{"arch": "mlp", "train_examples": 42238, "horizontal_flip": true, "num_experts": 4, "width": 512, "batch_size": 384, "epochs": 149.1, "lr_schedule": "step"}
Rows from expert 1 of block 3, named by matrix and row number. Rows with one number belong to one neuron. Each number is 200 + 40 x the weight over its row's rms, rounded and kept within 0 to 999. All counts start at 0. After the name is the row's rms in percent of the matrix's.
# up: expert up (model.blocks.3.mlp.up, 4x512x512), inputs 412-511
# down: expert down (model.blocks.3.mlp.down, 4x512x512, transposed), outputs 412-511
up.364,105,142,254,128,207,224,141,229,223,175,161,206,158,148,186,203,210,207,185,182,154,185,156,275,219,231,192,213,234,247,129,190,266,195,180,196,201,294,265,219,271,165,218,244,199,150,206,284,203,214,177,230,158,275,226,268,160,196,194,130,222,83,171,191,167,166,247,162,239,159,211,226,235,235,178,187,156,183,103,204,239,196,161,264,210,148,188,205,260,188,232,305,232,127,255,124,164,205,171,189,236
up.365,113,178,230,159,230,191,198,230,253,104,215,227,152,234,185,216,196,173,173,219,130,167,183,247,217,260,172,198,141,256,157,101,154,154,180,108,137,192,231,174,159,274,199,199,127,200,223,233,199,176,195,225,170,233,212,267,138,178,175,201,176,217,185,170,206,246,235,203,274,233,299,231,244,131,188,239,176,200,192,205,241,237,81,290,219,214,143,270,228,291,273,198,127,270,146,243,219,165,176,205,191
up.366,100,246,240,195,168,180,216,197,220,205,196,226,234,249,106,243,202,200,230,246,212,212,122,201,257,133,229,205,202,179,179,233,156,207,193,138,188,163,179,158,274,217,206,222,120,239,210,164,223,250,226,160,150,237,167,186,198,262,241,246,179,226,129,217,156,249,231,237,270,289,214,222,214,195,282,81,210,272,171,233,234,189,200,193,225,269,180,225,166,260,168,289,172,224,180,220,157,165,250,214,235
up.367,097,256,200,172,199,168,154,202,299,228,181,228,246,301,148,209,207,178,245,254,169,198,176,117,272,145,268,193,249,205,168,268,223,238,213,209,182,220,225,132,252,196,213,237,188,229,240,141,246,262,226,157,134,234,204,250,201,259,200,142,179,180,142,219,144,116,193,218,237,176,198,199,140,189,204,149,215,245,208,243,219,235,127,199,150,270,177,167,252,208,138,279,166,162,189,262,233,110,234,159,236
up.368,102,197,178,147,173,215,138,255,194,236,155,218,217,188,170,169,138,180,201,253,248,209,136,256,222,191,78,249,254,232,151,278,281,211,170,214,250,258,199,231,214,135,198,208,177,212,219,179,179,219,259,199,258,156,189,179,210,183,155,154,248,151,187,216,172,202,205,205,155,206,226,217,141,298,186,195,226,158,107,220,210,209,186,231,248,212,210,210,178,192,194,162,235,121,158,219,181,228,240,232,216
up.369,103,147,192,122,187,189,166,194,177,215,193,198,245,217,217,197,146,304,217,126,204,158,204,160,193,146,211,136,218,162,196,247,150,175,221,214,155,199,194,209,223,190,239,156,267,198,187,186,212,183,213,77,201,257,138,152,183,208,242,263,209,177,183,250,142,177,203,257,224,153,182,213,188,177,187,172,165,191,173,190,214,133,235,232,249,252,194,221,145,166,209,200,225,169,187,254,140,246,165,220,169
up.370,102,163,149,215,198,170,111,203,261,151,186,235,180,168,207,257,183,143,139,253,257,223,198,178,145,221,180,234,169,232,247,220,226,209,162,198,229,252,272,201,169,160,156,182,173,280,187,187,154,215,228,174,270,187,202,158,158,182,185,257,247,181,285,237,206,237,220,182,144,283,206,314,196,209,225,264,215,108,213,254,121,208,154,159,135,203,147,213,259,195,147,185,136,185,200,213,204,207,224,236,218
up.371,107,173,158,231,204,163,200,263,211,82,179,266,198,263,207,158,234,222,148,211,137,189,202,186,175,270,156,181,201,215,203,110,146,174,222,160,224,224,233,162,206,226,194,194,156,192,201,231,218,135,202,222,229,214,220,235,180,140,242,150,219,217,239,131,218,198,196,209,154,226,317,185,199,163,193,255,145,191,191,207,153,193,134,235,193,190,227,258,172,236,224,177,175,244,240,180,222,187,183,213,216
up.372,095,157,216,252,159,141,163,166,279,312,178,159,215,234,184,198,202,193,220,184,208,217,99,230,131,280,100,187,240,220,196,187,169,193,202,205,134,143,215,217,210,179,188,166,177,159,232,243,148,195,169,145,254,195,206,182,143,236,292,232,192,191,160,219,239,268,232,209,168,266,172,283,206,198,271,237,194,137,169,185,150,207,103,258,232,275,150,201,223,192,205,194,184,169,219,255,227,227,199,189,175
up.373,102,256,202,187,208,241,200,167,153,209,228,150,228,180,138,176,257,292,243,185,142,172,185,179,224,205,173,187,206,230,263,141,171,149,148,145,126,228,263,164,176,203,183,136,209,250,254,184,169,205,172,191,215,262,167,272,183,171,219,231,184,210,162,233,246,227,158,185,284,159,217,244,237,225,243,159,189,167,206,192,241,215,160,233,192,194,130,139,172,233,192,156,92,133,171,228,232,251,268,164,184
up.374,108,163,225,224,259,254,183,232,203,109,177,163,182,198,152,148,207,152,206,291,158,229,203,215,222,269,165,257,205,230,204,163,246,174,209,148,222,134,270,187,186,206,215,204,198,199,231,206,200,192,221,217,267,167,136,172,235,127,199,106,254,237,217,191,164,262,198,159,185,264,199,237,206,166,204,272,145,174,193,244,237,241,227,209,145,178,201,258,258,201,250,190,143,171,229,166,203,237,187,207,252
up.375,102,209,179,230,215,192,174,242,181,200,203,250,256,236,193,249,176,173,171,188,192,129,216,210,141,224,187,179,228,145,195,209,210,181,179,185,234,196,238,206,156,124,180,191,238,211,231,169,248,173,220,181,238,182,159,206,106,155,223,157,226,181,237,151,255,218,243,196,183,191,257,201,104,195,213,189,214,161,231,224,243,196,190,168,227,169,193,260,199,219,261,181,182,270,119,272,193,211,225,229,161
up.376,101,184,130,163,127,224,219,182,169,177,154,238,158,185,174,236,172,240,181,250,215,228,167,194,218,169,137,152,191,262,203,206,238,164,127,225,204,232,198,206,214,270,174,287,182,259,217,148,130,199,260,222,253,204,170,139,188,157,235,280,203,194,218,177,216,265,184,169,159,259,161,222,170,264,146,203,161,222,179,191,200,204,206,182,225,180,218,150,157,198,166,255,152,245,174,108,219,147,121,276,243
up.377,101,238,206,246,173,193,177,162,211,238,138,217,260,179,201,282,187,246,189,228,230,207,119,138,231,177,203,183,254,189,210,160,250,138,130,215,171,265,206,172,243,220,199,150,256,212,182,141,189,192,234,157,183,195,237,243,275,210,271,229,191,203,189,161,234,162,104,242,247,183,216,242,194,244,257,143,223,204,224,230,191,191,196,190,162,217,136,188,177,217,205,173,190,182,240,238,227,164,250,192,266
up.378,097,217,200,232,231,208,207,227,224,235,178,175,171,174,192,231,243,280,223,176,279,165,146,245,197,269,115,193,189,242,239,181,187,188,206,134,111,211,226,212,176,233,264,113,157,201,185,217,217,156,147,200,238,277,236,204,198,210,219,256,162,240,146,182,232,253,185,261,277,196,212,275,206,203,195,235,221,141,131,170,189,232,110,259,169,174,157,184,175,235,194,70,114,216,205,252,193,163,247,152,158
up.379,112,169,170,197,156,126,206,250,177,152,141,269,308,253,210,198,225,235,195,180,183,136,187,167,180,251,121,155,225,165,221,109,195,138,105,168,231,236,198,222,156,252,171,174,201,222,159,192,248,145,215,209,210,238,150,218,153,152,183,186,206,194,214,139,205,173,210,256,230,161,285,215,125,236,215,160,238,176,183,187,217,233,197,204,229,183,129,237,107,224,210,145,156,187,217,235,224,200,237,225,193
up.380,113,199,225,253,216,129,179,174,211,201,233,182,190,228,270,136,231,240,185,190,180,160,154,141,177,294,205,150,142,159,261,225,208,168,254,188,149,158,223,210,171,198,221,155,194,247,188,196,183,193,175,234,274,282,241,232,252,204,226,238,195,265,210,201,254,229,227,244,268,139,180,238,156,188,264,171,228,120,236,193,190,241,154,221,213,193,146,195,173,212,198,174,98,186,230,268,211,161,216,216,158
up.381,103,206,181,215,201,212,184,273,167,176,222,171,226,186,211,177,233,220,166,174,196,197,143,290,118,274,183,237,189,177,246,128,238,181,171,199,172,224,203,216,135,183,187,213,186,192,201,281,227,147,186,231,272,180,235,211,159,171,202,212,226,210,265,117,211,219,244,155,175,219,184,221,158,227,257,236,132,107,196,214,135,212,163,268,212,155,195,203,194,221,139,200,183,157,253,189,191,249,238,259,180
up.382,094,246,226,267,237,214,201,213,180,174,234,193,202,221,123,232,197,215,167,207,202,198,177,209,180,187,189,221,278,127,132,183,197,187,208,142,181,197,258,148,243,158,223,172,220,195,170,237,195,233,228,158,245,243,122,170,176,149,250,156,249,169,236,180,252,279,230,157,213,225,293,251,201,206,234,180,157,218,165,276,216,179,237,219,221,130,161,198,236,276,255,176,221,260,96,153,165,225,177,197,205
up.383,106,219,220,96,274,221,156,158,250,234,194,202,144,212,168,204,178,251,204,207,190,179,193,153,164,148,220,237,226,244,83,184,234,203,245,198,154,153,246,149,241,155,252,202,189,257,273,179,115,259,204,163,197,247,177,229,234,233,223,194,186,208,177,251,185,172,59,185,218,179,178,225,228,197,190,149,185,198,179,227,183,194,199,161,211,220,183,193,282,203,223,212,215,183,98,247,223,196,144,157,169
up.384,096,199,167,238,191,241,173,170,197,230,231,187,204,177,211,282,193,228,187,234,251,216,131,154,217,207,225,146,211,214,180,214,213,202,219,227,230,131,217,149,306,200,198,244,200,267,171,206,118,297,229,179,218,213,228,164,240,219,278,266,184,142,215,258,206,199,157,254,224,224,166,222,262,300,260,135,199,262,242,214,166,148,201,135,220,230,262,186,181,190,149,265,205,231,225,130,169,193,125,247,223
up.385,087,214,222,153,182,227,209,178,195,146,177,194,270,257,188,154,173,236,210,236,129,213,188,274,221,187,222,259,188,220,181,164,109,184,195,130,151,172,185,94,211,251,250,159,265,173,193,192,203,221,317,146,182,196,164,228,202,204,233,213,233,220,209,173,182,202,248,129,169,231,210,186,195,171,231,198,77,243,181,262,191,157,228,234,226,222,198,241,208,260,200,227,240,219,187,190,174,242,176,196,207
up.386,101,211,132,137,166,175,142,237,182,202,184,237,229,253,198,155,168,226,150,252,161,216,194,172,169,164,178,194,160,183,149,188,121,135,150,213,223,264,195,181,198,261,184,227,223,198,159,184,237,205,218,195,92,209,189,232,173,132,240,171,244,154,256,148,133,195,134,182,173,129,303,186,147,238,177,187,226,137,246,219,189,230,207,274,180,139,137,197,215,218,222,219,219,231,121,202,237,208,231,264,179
up.387,102,189,136,288,184,108,183,149,269,217,125,193,209,196,218,235,224,220,187,173,211,174,129,174,114,227,179,171,251,150,190,207,173,193,229,253,145,160,256,196,242,152,205,233,172,213,223,196,118,190,191,111,233,174,176,220,145,224,270,208,180,183,241,206,260,147,211,214,176,254,235,230,190,248,215,189,147,244,170,193,176,186,157,129,192,276,228,191,250,214,171,160,204,173,237,244,248,193,155,193,174
up.388,105,195,133,268,202,255,217,205,224,132,219,221,172,262,213,203,240,182,142,195,159,208,214,175,136,281,147,208,219,146,194,165,166,196,189,212,176,270,227,226,188,181,172,189,276,167,190,265,225,141,199,185,256,212,186,180,178,66,261,139,253,191,306,178,203,195,265,162,135,174,235,200,202,214,214,288,146,202,235,212,110,158,204,142,187,160,226,214,222,170,230,250,269,229,229,201,179,280,169,280,188
up.389,108,198,238,183,227,142,139,201,168,199,195,202,213,279,215,195,129,235,189,174,189,204,216,115,218,241,232,198,268,261,172,228,201,230,245,176,188,158,181,124,234,202,266,165,271,218,134,207,177,248,239,109,203,236,247,220,274,210,190,198,206,184,172,224,137,146,99,261,227,167,207,212,257,212,192,226,221,247,233,251,189,100,204,243,211,135,161,164,147,133,163,231,231,170,222,222,153,124,163,192,148
up.390,109,179,221,199,178,150,238,173,196,174,180,213,208,205,192,182,231,267,221,273,189,150,228,178,236,243,196,171,143,216,229,189,144,157,149,161,218,140,227,194,119,235,185,200,156,203,256,203,199,193,220,178,232,174,80,148,233,159,189,199,209,245,224,249,235,275,265,192,239,220,198,268,207,253,164,189,169,216,134,191,223,195,230,131,186,220,170,230,206,214,195,164,86,152,198,263,187,200,144,212,263
up.391,094,258,210,219,199,236,188,219,254,247,204,184,261,197,157,245,192,206,185,259,178,223,156,177,177,157,215,242,359,182,159,164,210,122,185,185,108,203,235,212,272,134,220,223,236,185,213,209,198,203,248,166,190,199,190,182,172,171,260,176,245,137,235,210,207,161,153,114,199,186,196,215,217,193,198,191,135,231,174,225,189,156,186,241,155,205,164,166,248,206,225,249,195,187,151,162,183,201,161,168,220
up.392,092,257,136,168,189,150,135,199,177,243,188,162,270,141,213,138,126,259,183,159,148,178,119,172,151,197,142,192,202,224,207,146,226,158,192,223,204,188,205,191,154,196,189,220,201,201,204,239,161,185,250,245,294,192,178,216,203,106,236,199,239,190,230,154,269,221,145,244,151,228,157,265,202,225,224,202,217,88,201,204,98,216,214,210,243,182,167,166,181,219,120,136,184,136,181,221,208,254,193,239,179
up.393,093,217,207,231,233,224,143,166,153,129,189,190,181,174,208,202,159,221,138,225,200,239,141,165,194,253,134,149,269,269,119,190,227,226,231,217,104,163,262,155,278,220,210,208,211,198,250,184,74,271,201,170,244,197,209,248,207,130,220,194,181,161,230,198,249,191,167,223,197,195,234,291,253,189,217,233,140,176,179,240,217,176,121,240,270,236,219,220,248,176,244,242,230,285,142,177,184,180,103,205,150
up.394,093,170,136,194,200,177,185,194,217,129,112,326,170,190,220,156,189,226,154,280,140,200,115,249,148,202,214,177,174,257,240,167,195,170,162,161,240,231,217,227,204,195,158,200,153,217,237,198,177,166,229,169,215,215,222,234,122,206,212,237,197,197,175,163,272,173,254,149,239,309,241,237,224,260,170,181,148,234,76,214,182,90,223,174,208,195,189,202,171,255,187,188,198,196,204,164,179,189,223,190,264
up.395,109,238,209,121,221,217,176,230,152,236,172,229,178,128,233,119,181,224,175,224,193,186,167,241,214,165,225,255,207,310,198,254,200,180,212,174,235,219,193,142,242,196,225,229,156,237,241,225,133,228,225,264,241,205,193,266,264,219,220,300,229,174,183,278,185,173,180,193,231,228,151,270,283,280,188,158,157,244,157,221,161,153,264,223,183,182,190,221,183,184,114,134,213,120,191,103,189,250,197,159,281
up.396,100,214,194,174,172,187,160,175,193,214,169,203,186,190,211,227,220,226,212,128,148,196,148,165,125,152,269,215,157,163,203,226,161,153,250,226,168,194,233,186,189,223,188,208,216,156,161,234,242,179,192,231,129,194,287,259,157,252,230,206,191,167,174,185,185,189,126,214,195,148,194,163,164,217,236,170,232,158,269,189,122,186,187,267,146,141,146,151,169,176,198,205,224,222,244,195,261,208,289,152,156
up.397,100,263,202,221,183,182,93,194,238,264,239,186,240,222,223,272,186,227,163,227,197,235,158,173,233,212,226,183,195,248,246,199,194,129,153,233,180,205,216,201,199,199,144,218,200,217,228,249,228,193,189,198,219,165,234,197,232,179,207,242,214,191,214,219,246,177,174,207,167,234,170,201,249,218,195,191,216,193,284,219,143,170,147,195,189,195,128,152,170,139,188,222,193,198,223,250,255,126,122,231,225
down.364,112,249,227,235,186,202,207,215,232,211,189,236,177,255,186,159,231,141,198,268,219,216,226,249,183,232,164,255,227,170,249,259,209,177,177,137,286,128,233,159,130,191,212,207,182,156,246,266,227,250,243,262,220,191,239,166,146,228,182,152,239,178,195,230,230,207,222,216,212,270,188,237,205,262,126,246,210,228,172,242,186,204,204,184,110,193,211,169,249,130,154,190,114,165,266,181,210,154,179,217,263
down.365,112,304,236,251,177,254,184,185,162,233,210,253,193,258,196,145,261,248,171,200,225,195,209,136,250,150,183,143,152,179,242,245,183,198,203,215,235,197,163,198,159,181,132,222,207,261,191,176,181,204,197,153,195,228,227,172,251,188,240,204,154,202,213,198,138,187,190,280,218,197,180,173,177,265,212,169,276,257,267,209,200,161,250,100,217,171,228,168,179,164,171,157,243,213,233,127,221,193,203,236,186
down.366,082,196,122,185,235,250,222,279,221,261,204,216,219,272,205,282,148,151,151,248,252,167,212,267,262,228,140,227,210,259,186,208,204,251,104,257,171,209,126,192,110,98,224,251,209,248,173,226,226,168,196,165,240,197,178,146,199,182,215,261,225,202,252,162,158,203,239,171,148,169,198,162,152,195,168,256,219,235,201,237,148,199,164,214,222,168,223,234,232,209,202,183,229,231,189,174,131,215,180,221,148
down.367,080,211,134,222,192,265,177,214,260,246,194,227,229,218,192,228,204,271,181,287,204,195,239,214,176,266,172,153,294,281,188,215,193,177,132,231,159,236,157,240,173,182,224,245,284,229,222,292,228,159,214,174,220,263,180,191,192,121,241,194,217,188,252,153,137,110,186,225,207,197,216,205,251,246,107,231,231,231,206,234,124,205,195,134,222,161,205,194,214,145,213,157,257,205,301,141,178,133,142,198,221
down.368,093,247,186,155,182,130,220,208,164,176,237,210,173,170,302,177,147,202,155,225,182,231,198,218,220,198,221,203,210,279,150,216,239,187,181,229,160,157,112,227,202,230,174,205,180,191,190,205,156,217,269,218,259,206,189,213,212,159,229,193,245,210,250,180,205,187,226,166,221,159,206,222,217,238,147,216,164,233,168,233,155,177,207,269,250,197,148,255,240,207,175,233,233,215,164,169,132,203,158,210,195
down.369,092,188,143,169,221,198,274,226,215,185,239,158,246,160,195,257,165,209,145,262,253,162,200,250,211,237,174,234,251,272,208,184,153,175,139,190,209,181,154,205,169,153,175,201,122,234,223,146,198,216,193,209,173,274,218,169,204,224,162,310,158,122,213,216,196,173,253,178,178,180,269,132,205,237,175,235,215,214,210,252,184,223,227,209,173,177,287,201,192,171,248,178,161,172,241,189,227,206,234,181,164
down.370,136,164,137,128,241,198,152,201,176,134,251,207,185,185,218,179,129,217,193,243,186,171,171,145,242,191,200,233,129,263,193,205,268,250,216,220,157,238,235,269,260,216,242,221,177,250,215,163,160,224,255,180,185,256,166,225,175,154,173,212,223,172,180,192,176,212,178,177,192,154,193,233,127,190,223,179,222,186,180,244,151,252,155,238,237,212,209,258,176,200,219,269,212,131,153,253,127,245,178,253,163
down.371,107,213,176,163,164,173,229,210,230,160,193,225,200,168,226,183,208,189,181,229,270,254,244,180,258,180,235,210,232,132,224,263,188,132,215,205,263,121,250,252,212,113,265,204,153,192,216,145,215,230,207,204,150,220,236,127,169,286,239,210,260,129,219,235,192,215,162,236,217,153,167,179,145,201,193,167,216,187,215,171,122,173,258,217,114,213,226,137,220,142,141,232,179,181,197,204,243,241,211,227,274
down.372,090,144,182,132,193,162,211,206,200,204,189,176,130,195,199,184,199,224,245,217,138,177,229,217,259,199,168,175,197,272,214,234,256,201,191,146,224,143,219,238,219,207,253,220,125,175,283,217,171,181,193,252,168,146,227,193,194,243,184,180,153,171,125,274,170,162,171,262,251,163,180,238,194,222,163,199,183,202,188,160,247,150,236,204,189,199,218,291,257,194,249,170,179,202,166,242,171,132,141,149,263
down.373,122,230,251,219,163,263,169,156,219,242,173,219,149,228,184,183,239,177,207,206,225,248,180,132,195,162,193,209,198,160,196,159,217,195,273,165,184,218,212,207,226,222,192,207,292,166,215,187,165,181,232,185,243,138,195,172,239,197,203,142,196,205,179,230,174,194,156,254,181,269,137,243,191,216,249,240,199,241,171,179,270,180,189,168,213,279,213,199,242,241,181,217,202,213,256,128,201,176,171,198,291
down.374,115,156,209,191,152,181,183,161,152,141,237,164,212,167,280,237,196,235,179,169,242,161,182,160,222,245,240,133,172,206,192,225,215,156,267,266,123,220,65,296,248,235,186,161,260,205,141,172,185,196,212,152,253,245,171,171,213,151,266,245,247,140,241,138,214,184,208,243,208,132,194,114,168,178,111,165,252,249,198,172,175,179,169,204,250,152,184,214,170,223,211,221,247,225,184,222,109,269,209,281,118
down.375,090,293,188,172,169,192,203,224,202,260,236,169,253,210,220,160,209,224,141,183,210,207,142,216,232,174,216,234,201,236,175,178,189,186,166,161,205,210,122,175,183,147,160,180,171,234,212,229,146,157,187,215,156,166,218,171,261,196,195,246,170,178,152,224,163,217,226,195,257,182,216,193,193,302,220,182,178,206,124,179,196,159,312,225,186,252,187,194,230,209,167,262,260,148,222,154,127,224,232,160,193
down.376,098,167,241,225,100,183,181,171,166,207,211,135,204,178,219,224,195,251,233,178,223,194,192,193,233,232,168,155,165,204,161,162,195,209,201,259,142,265,115,180,263,242,230,181,234,210,170,218,204,196,187,112,248,193,137,253,267,199,210,277,149,156,124,191,166,176,256,200,206,156,163,149,282,236,213,182,226,211,191,175,208,135,169,240,293,229,197,232,162,194,216,225,246,195,238,215,220,284,184,150,139
down.377,107,269,209,233,237,136,240,290,203,243,218,248,227,250,221,175,153,157,197,286,268,249,280,250,249,202,159,279,200,224,272,193,192,179,163,180,224,163,147,235,119,165,215,251,216,213,135,156,250,155,186,154,193,233,208,175,144,248,282,204,253,230,243,168,113,206,199,199,169,198,212,173,150,229,144,256,266,266,236,211,176,229,185,248,152,199,224,219,172,192,139,171,213,170,224,129,189,176,188,215,207
down.378,087,202,188,163,154,188,194,200,192,196,203,202,167,211,160,144,238,179,226,212,157,203,201,126,256,159,179,160,258,257,175,220,244,183,224,181,195,230,173,182,241,195,243,226,205,167,274,206,148,233,261,207,186,155,100,181,209,152,137,175,242,184,141,264,203,190,189,238,206,246,157,211,183,164,223,183,222,211,194,201,140,191,238,234,225,266,269,262,252,201,205,251,217,177,154,240,196,152,131,218,261
down.379,140,242,201,194,187,157,268,255,235,236,171,216,203,201,171,194,213,123,206,229,184,197,236,217,218,201,169,277,267,214,227,247,183,193,165,136,235,132,218,168,195,171,256,206,128,199,244,184,256,220,191,261,120,197,291,196,145,312,225,188,202,169,155,264,150,145,194,178,238,199,192,200,242,230,174,215,155,216,174,198,205,193,269,231,115,215,243,180,217,128,203,205,155,161,208,182,217,132,246,160,263
down.380,106,179,228,207,160,214,232,215,206,241,173,227,203,245,191,228,253,91,174,187,237,162,219,250,162,202,137,252,200,157,196,148,155,175,192,172,234,234,188,180,205,162,232,160,213,206,218,217,191,156,227,219,156,153,161,183,194,179,174,181,275,151,169,240,160,229,209,217,209,253,155,185,230,159,240,221,162,191,171,193,197,156,242,209,151,250,251,210,223,224,247,256,160,237,221,166,190,189,209,198,254
down.381,099,210,205,203,217,206,203,189,174,185,243,208,143,202,236,250,184,166,229,259,224,274,243,176,221,265,154,229,218,231,174,200,304,202,233,250,209,207,132,283,261,187,222,218,255,142,231,183,182,209,212,143,263,206,158,169,150,197,218,127,208,165,181,164,245,177,216,196,163,198,201,174,235,152,115,237,236,240,193,173,225,235,153,281,220,179,256,238,209,195,248,231,221,238,134,198,198,219,105,191,185
down.382,144,159,177,128,175,156,198,235,224,147,135,177,232,153,193,183,214,240,249,207,128,194,134,173,185,220,223,212,184,179,179,244,233,132,174,156,189,193,247,163,248,204,240,189,149,155,224,224,236,200,232,249,169,162,172,256,172,233,161,197,246,151,191,190,245,214,233,179,269,149,189,249,203,268,228,141,130,172,112,190,262,167,270,241,178,213,138,227,225,224,220,182,179,149,210,259,154,227,245,166,214
down.383,113,151,142,146,152,165,186,159,152,119,189,123,182,156,245,178,214,265,239,144,149,174,162,207,227,214,218,137,211,246,149,266,226,174,189,251,152,204,158,210,239,210,182,204,148,159,181,277,165,194,214,209,247,225,194,198,209,185,239,253,190,174,246,188,250,202,235,203,249,167,170,194,201,213,168,134,170,185,179,167,139,191,206,271,264,156,152,255,169,210,215,179,217,186,185,221,137,247,173,247,141
down.384,090,142,264,237,189,158,250,212,231,179,211,174,174,205,259,280,222,150,154,201,256,131,214,283,192,244,172,161,215,200,157,194,152,173,154,261,152,208,110,250,175,193,196,145,180,218,188,275,192,172,217,167,232,230,191,142,221,178,220,243,247,192,256,126,214,182,210,161,212,220,249,152,230,196,160,242,253,214,219,185,193,144,183,162,278,121,146,169,176,219,243,204,180,258,208,188,200,210,169,227,112
down.385,108,151,245,132,180,147,215,251,267,139,162,175,229,200,195,220,261,194,211,193,145,124,136,209,194,205,235,173,144,179,182,138,164,137,175,141,200,195,221,163,197,226,211,180,170,135,187,230,284,127,192,251,176,167,184,223,203,193,226,169,242,177,234,206,239,232,192,216,292,174,224,214,162,225,218,162,143,154,105,203,262,218,196,241,204,208,155,271,200,253,242,168,184,171,263,270,165,187,258,191,178
down.386,093,173,202,179,144,165,229,197,175,187,200,111,204,146,267,212,186,126,264,210,204,196,217,266,250,239,187,192,157,206,201,212,217,192,211,255,177,273,76,230,243,195,215,187,166,211,194,242,247,162,249,209,226,206,171,248,226,208,232,234,209,263,174,183,155,189,329,218,232,190,157,140,260,196,167,201,190,210,142,138,172,153,207,221,263,203,211,261,152,223,216,226,248,146,236,232,88,263,196,203,158
down.387,097,194,175,164,181,217,264,211,164,200,226,190,125,234,152,194,203,215,274,200,179,233,281,208,255,196,166,239,200,274,257,262,282,157,211,194,248,167,181,265,166,214,192,230,163,166,243,192,255,194,202,254,184,206,217,116,160,270,189,218,230,232,195,223,202,239,197,193,201,178,119,194,157,191,114,234,188,210,207,213,175,213,234,216,175,151,220,238,240,181,194,164,232,182,203,169,145,230,191,187,253
down.388,108,270,148,155,268,229,176,252,246,199,179,233,225,300,149,93,228,274,143,258,134,174,170,231,261,162,215,190,222,309,197,163,162,187,190,164,158,223,205,166,193,174,199,221,149,268,236,237,241,165,277,211,187,260,177,211,218,150,210,213,197,256,163,240,193,202,214,250,249,202,210,216,138,225,223,196,186,220,173,298,144,188,230,202,231,214,198,290,280,261,187,184,270,136,215,160,139,165,202,197,214
down.389,116,205,248,241,114,227,270,162,209,199,247,198,184,249,254,205,198,196,206,200,232,129,220,214,229,172,191,144,217,219,180,160,183,153,191,221,197,246,93,239,181,207,134,173,210,162,227,212,219,191,186,174,252,246,191,153,227,169,214,164,192,175,231,141,204,191,225,223,245,168,208,147,220,182,159,176,242,272,177,170,226,198,164,197,266,168,191,190,240,204,189,226,254,235,182,191,174,255,201,219,175
down.390,107,226,257,203,160,219,195,210,227,256,216,126,257,233,231,262,220,178,137,143,253,198,161,255,162,204,214,192,263,202,163,155,148,214,189,208,181,208,123,175,168,157,134,158,258,157,109,261,216,195,123,105,178,240,156,167,204,199,162,235,186,160,172,122,157,209,234,185,200,202,282,123,187,205,230,226,219,223,208,207,191,212,161,223,223,287,238,167,224,194,203,268,259,199,250,197,193,202,211,184,98
down.391,155,154,183,155,177,172,220,206,220,149,124,183,229,141,183,170,217,211,223,189,144,178,138,196,195,177,243,212,233,174,154,206,198,138,195,154,171,169,248,134,249,210,262,157,147,147,190,218,260,213,253,248,142,206,214,252,172,254,208,180,246,178,204,207,248,213,197,156,276,180,198,292,191,223,222,148,126,157,110,197,195,167,244,230,164,199,127,192,211,222,219,183,154,154,212,219,181,186,252,152,227
down.392,082,206,238,239,210,189,211,208,234,208,228,210,185,210,233,254,211,231,213,194,234,219,244,247,202,256,168,195,171,191,156,169,185,189,256,223,216,211,104,219,185,160,181,171,246,213,210,265,287,143,144,162,266,268,199,169,203,233,199,224,126,191,163,184,153,190,231,243,201,157,235,134,276,137,167,226,264,247,207,171,276,164,214,209,237,193,230,200,221,211,224,166,216,264,217,196,126,181,151,196,197
down.393,075,210,152,228,212,156,180,214,209,197,199,210,242,231,256,199,140,186,202,164,199,167,228,220,184,190,212,200,183,198,215,233,120,138,160,249,185,211,172,229,128,210,158,156,183,213,160,220,233,162,235,189,279,244,195,156,157,197,236,249,330,197,316,159,214,214,229,162,137,187,210,189,225,161,159,219,243,210,282,208,163,190,165,154,182,151,150,180,135,214,170,183,200,247,195,244,219,282,182,281,141
down.394,116,109,214,194,196,193,141,201,223,213,160,200,202,115,160,201,208,206,245,157,153,225,152,193,209,195,173,205,210,193,188,123,245,160,246,164,161,256,253,185,267,251,269,148,208,182,219,231,206,179,257,186,206,178,173,272,217,191,180,153,237,219,144,229,209,181,194,200,238,212,165,270,251,163,257,172,148,163,137,231,239,173,175,196,224,239,133,246,239,256,171,147,176,157,254,224,170,218,204,134,276
down.395,109,272,225,204,169,178,276,212,214,197,196,200,172,237,204,186,223,153,224,270,220,200,275,217,247,183,178,219,235,196,222,200,137,171,135,189,245,177,113,180,137,170,189,237,177,171,203,218,257,205,205,256,189,279,211,160,130,209,215,196,152,200,183,149,125,169,216,176,226,176,211,118,209,234,131,219,261,269,190,177,191,229,242,278,180,165,247,189,207,162,206,224,173,215,207,131,219,151,210,242,225
down.396,093,140,256,219,213,145,194,247,235,144,208,211,247,214,204,237,197,149,160,244,227,209,203,244,198,192,196,193,218,227,113,139,249,196,270,230,201,264,112,178,177,228,190,129,228,243,174,240,149,235,260,161,261,157,135,188,263,138,163,181,216,231,208,173,174,179,187,256,193,240,215,167,160,147,144,242,238,225,174,282,185,197,183,160,280,250,203,284,280,281,211,202,243,255,221,204,71,169,144,215,195
down.397,087,122,246,197,167,191,267,217,211,183,164,166,153,220,232,232,217,95,232,217,278,165,295,267,179,182,160,226,185,134,217,190,157,207,182,211,266,171,191,181,147,161,275,159,251,217,156,142,209,214,179,216,210,105,222,190,191,232,191,186,179,218,223,245,160,232,252,197,216,215,188,152,159,178,163,285,225,234,240,130,250,146,255,194,173,201,203,156,162,169,260,197,139,234,190,208,235,212,218,129,195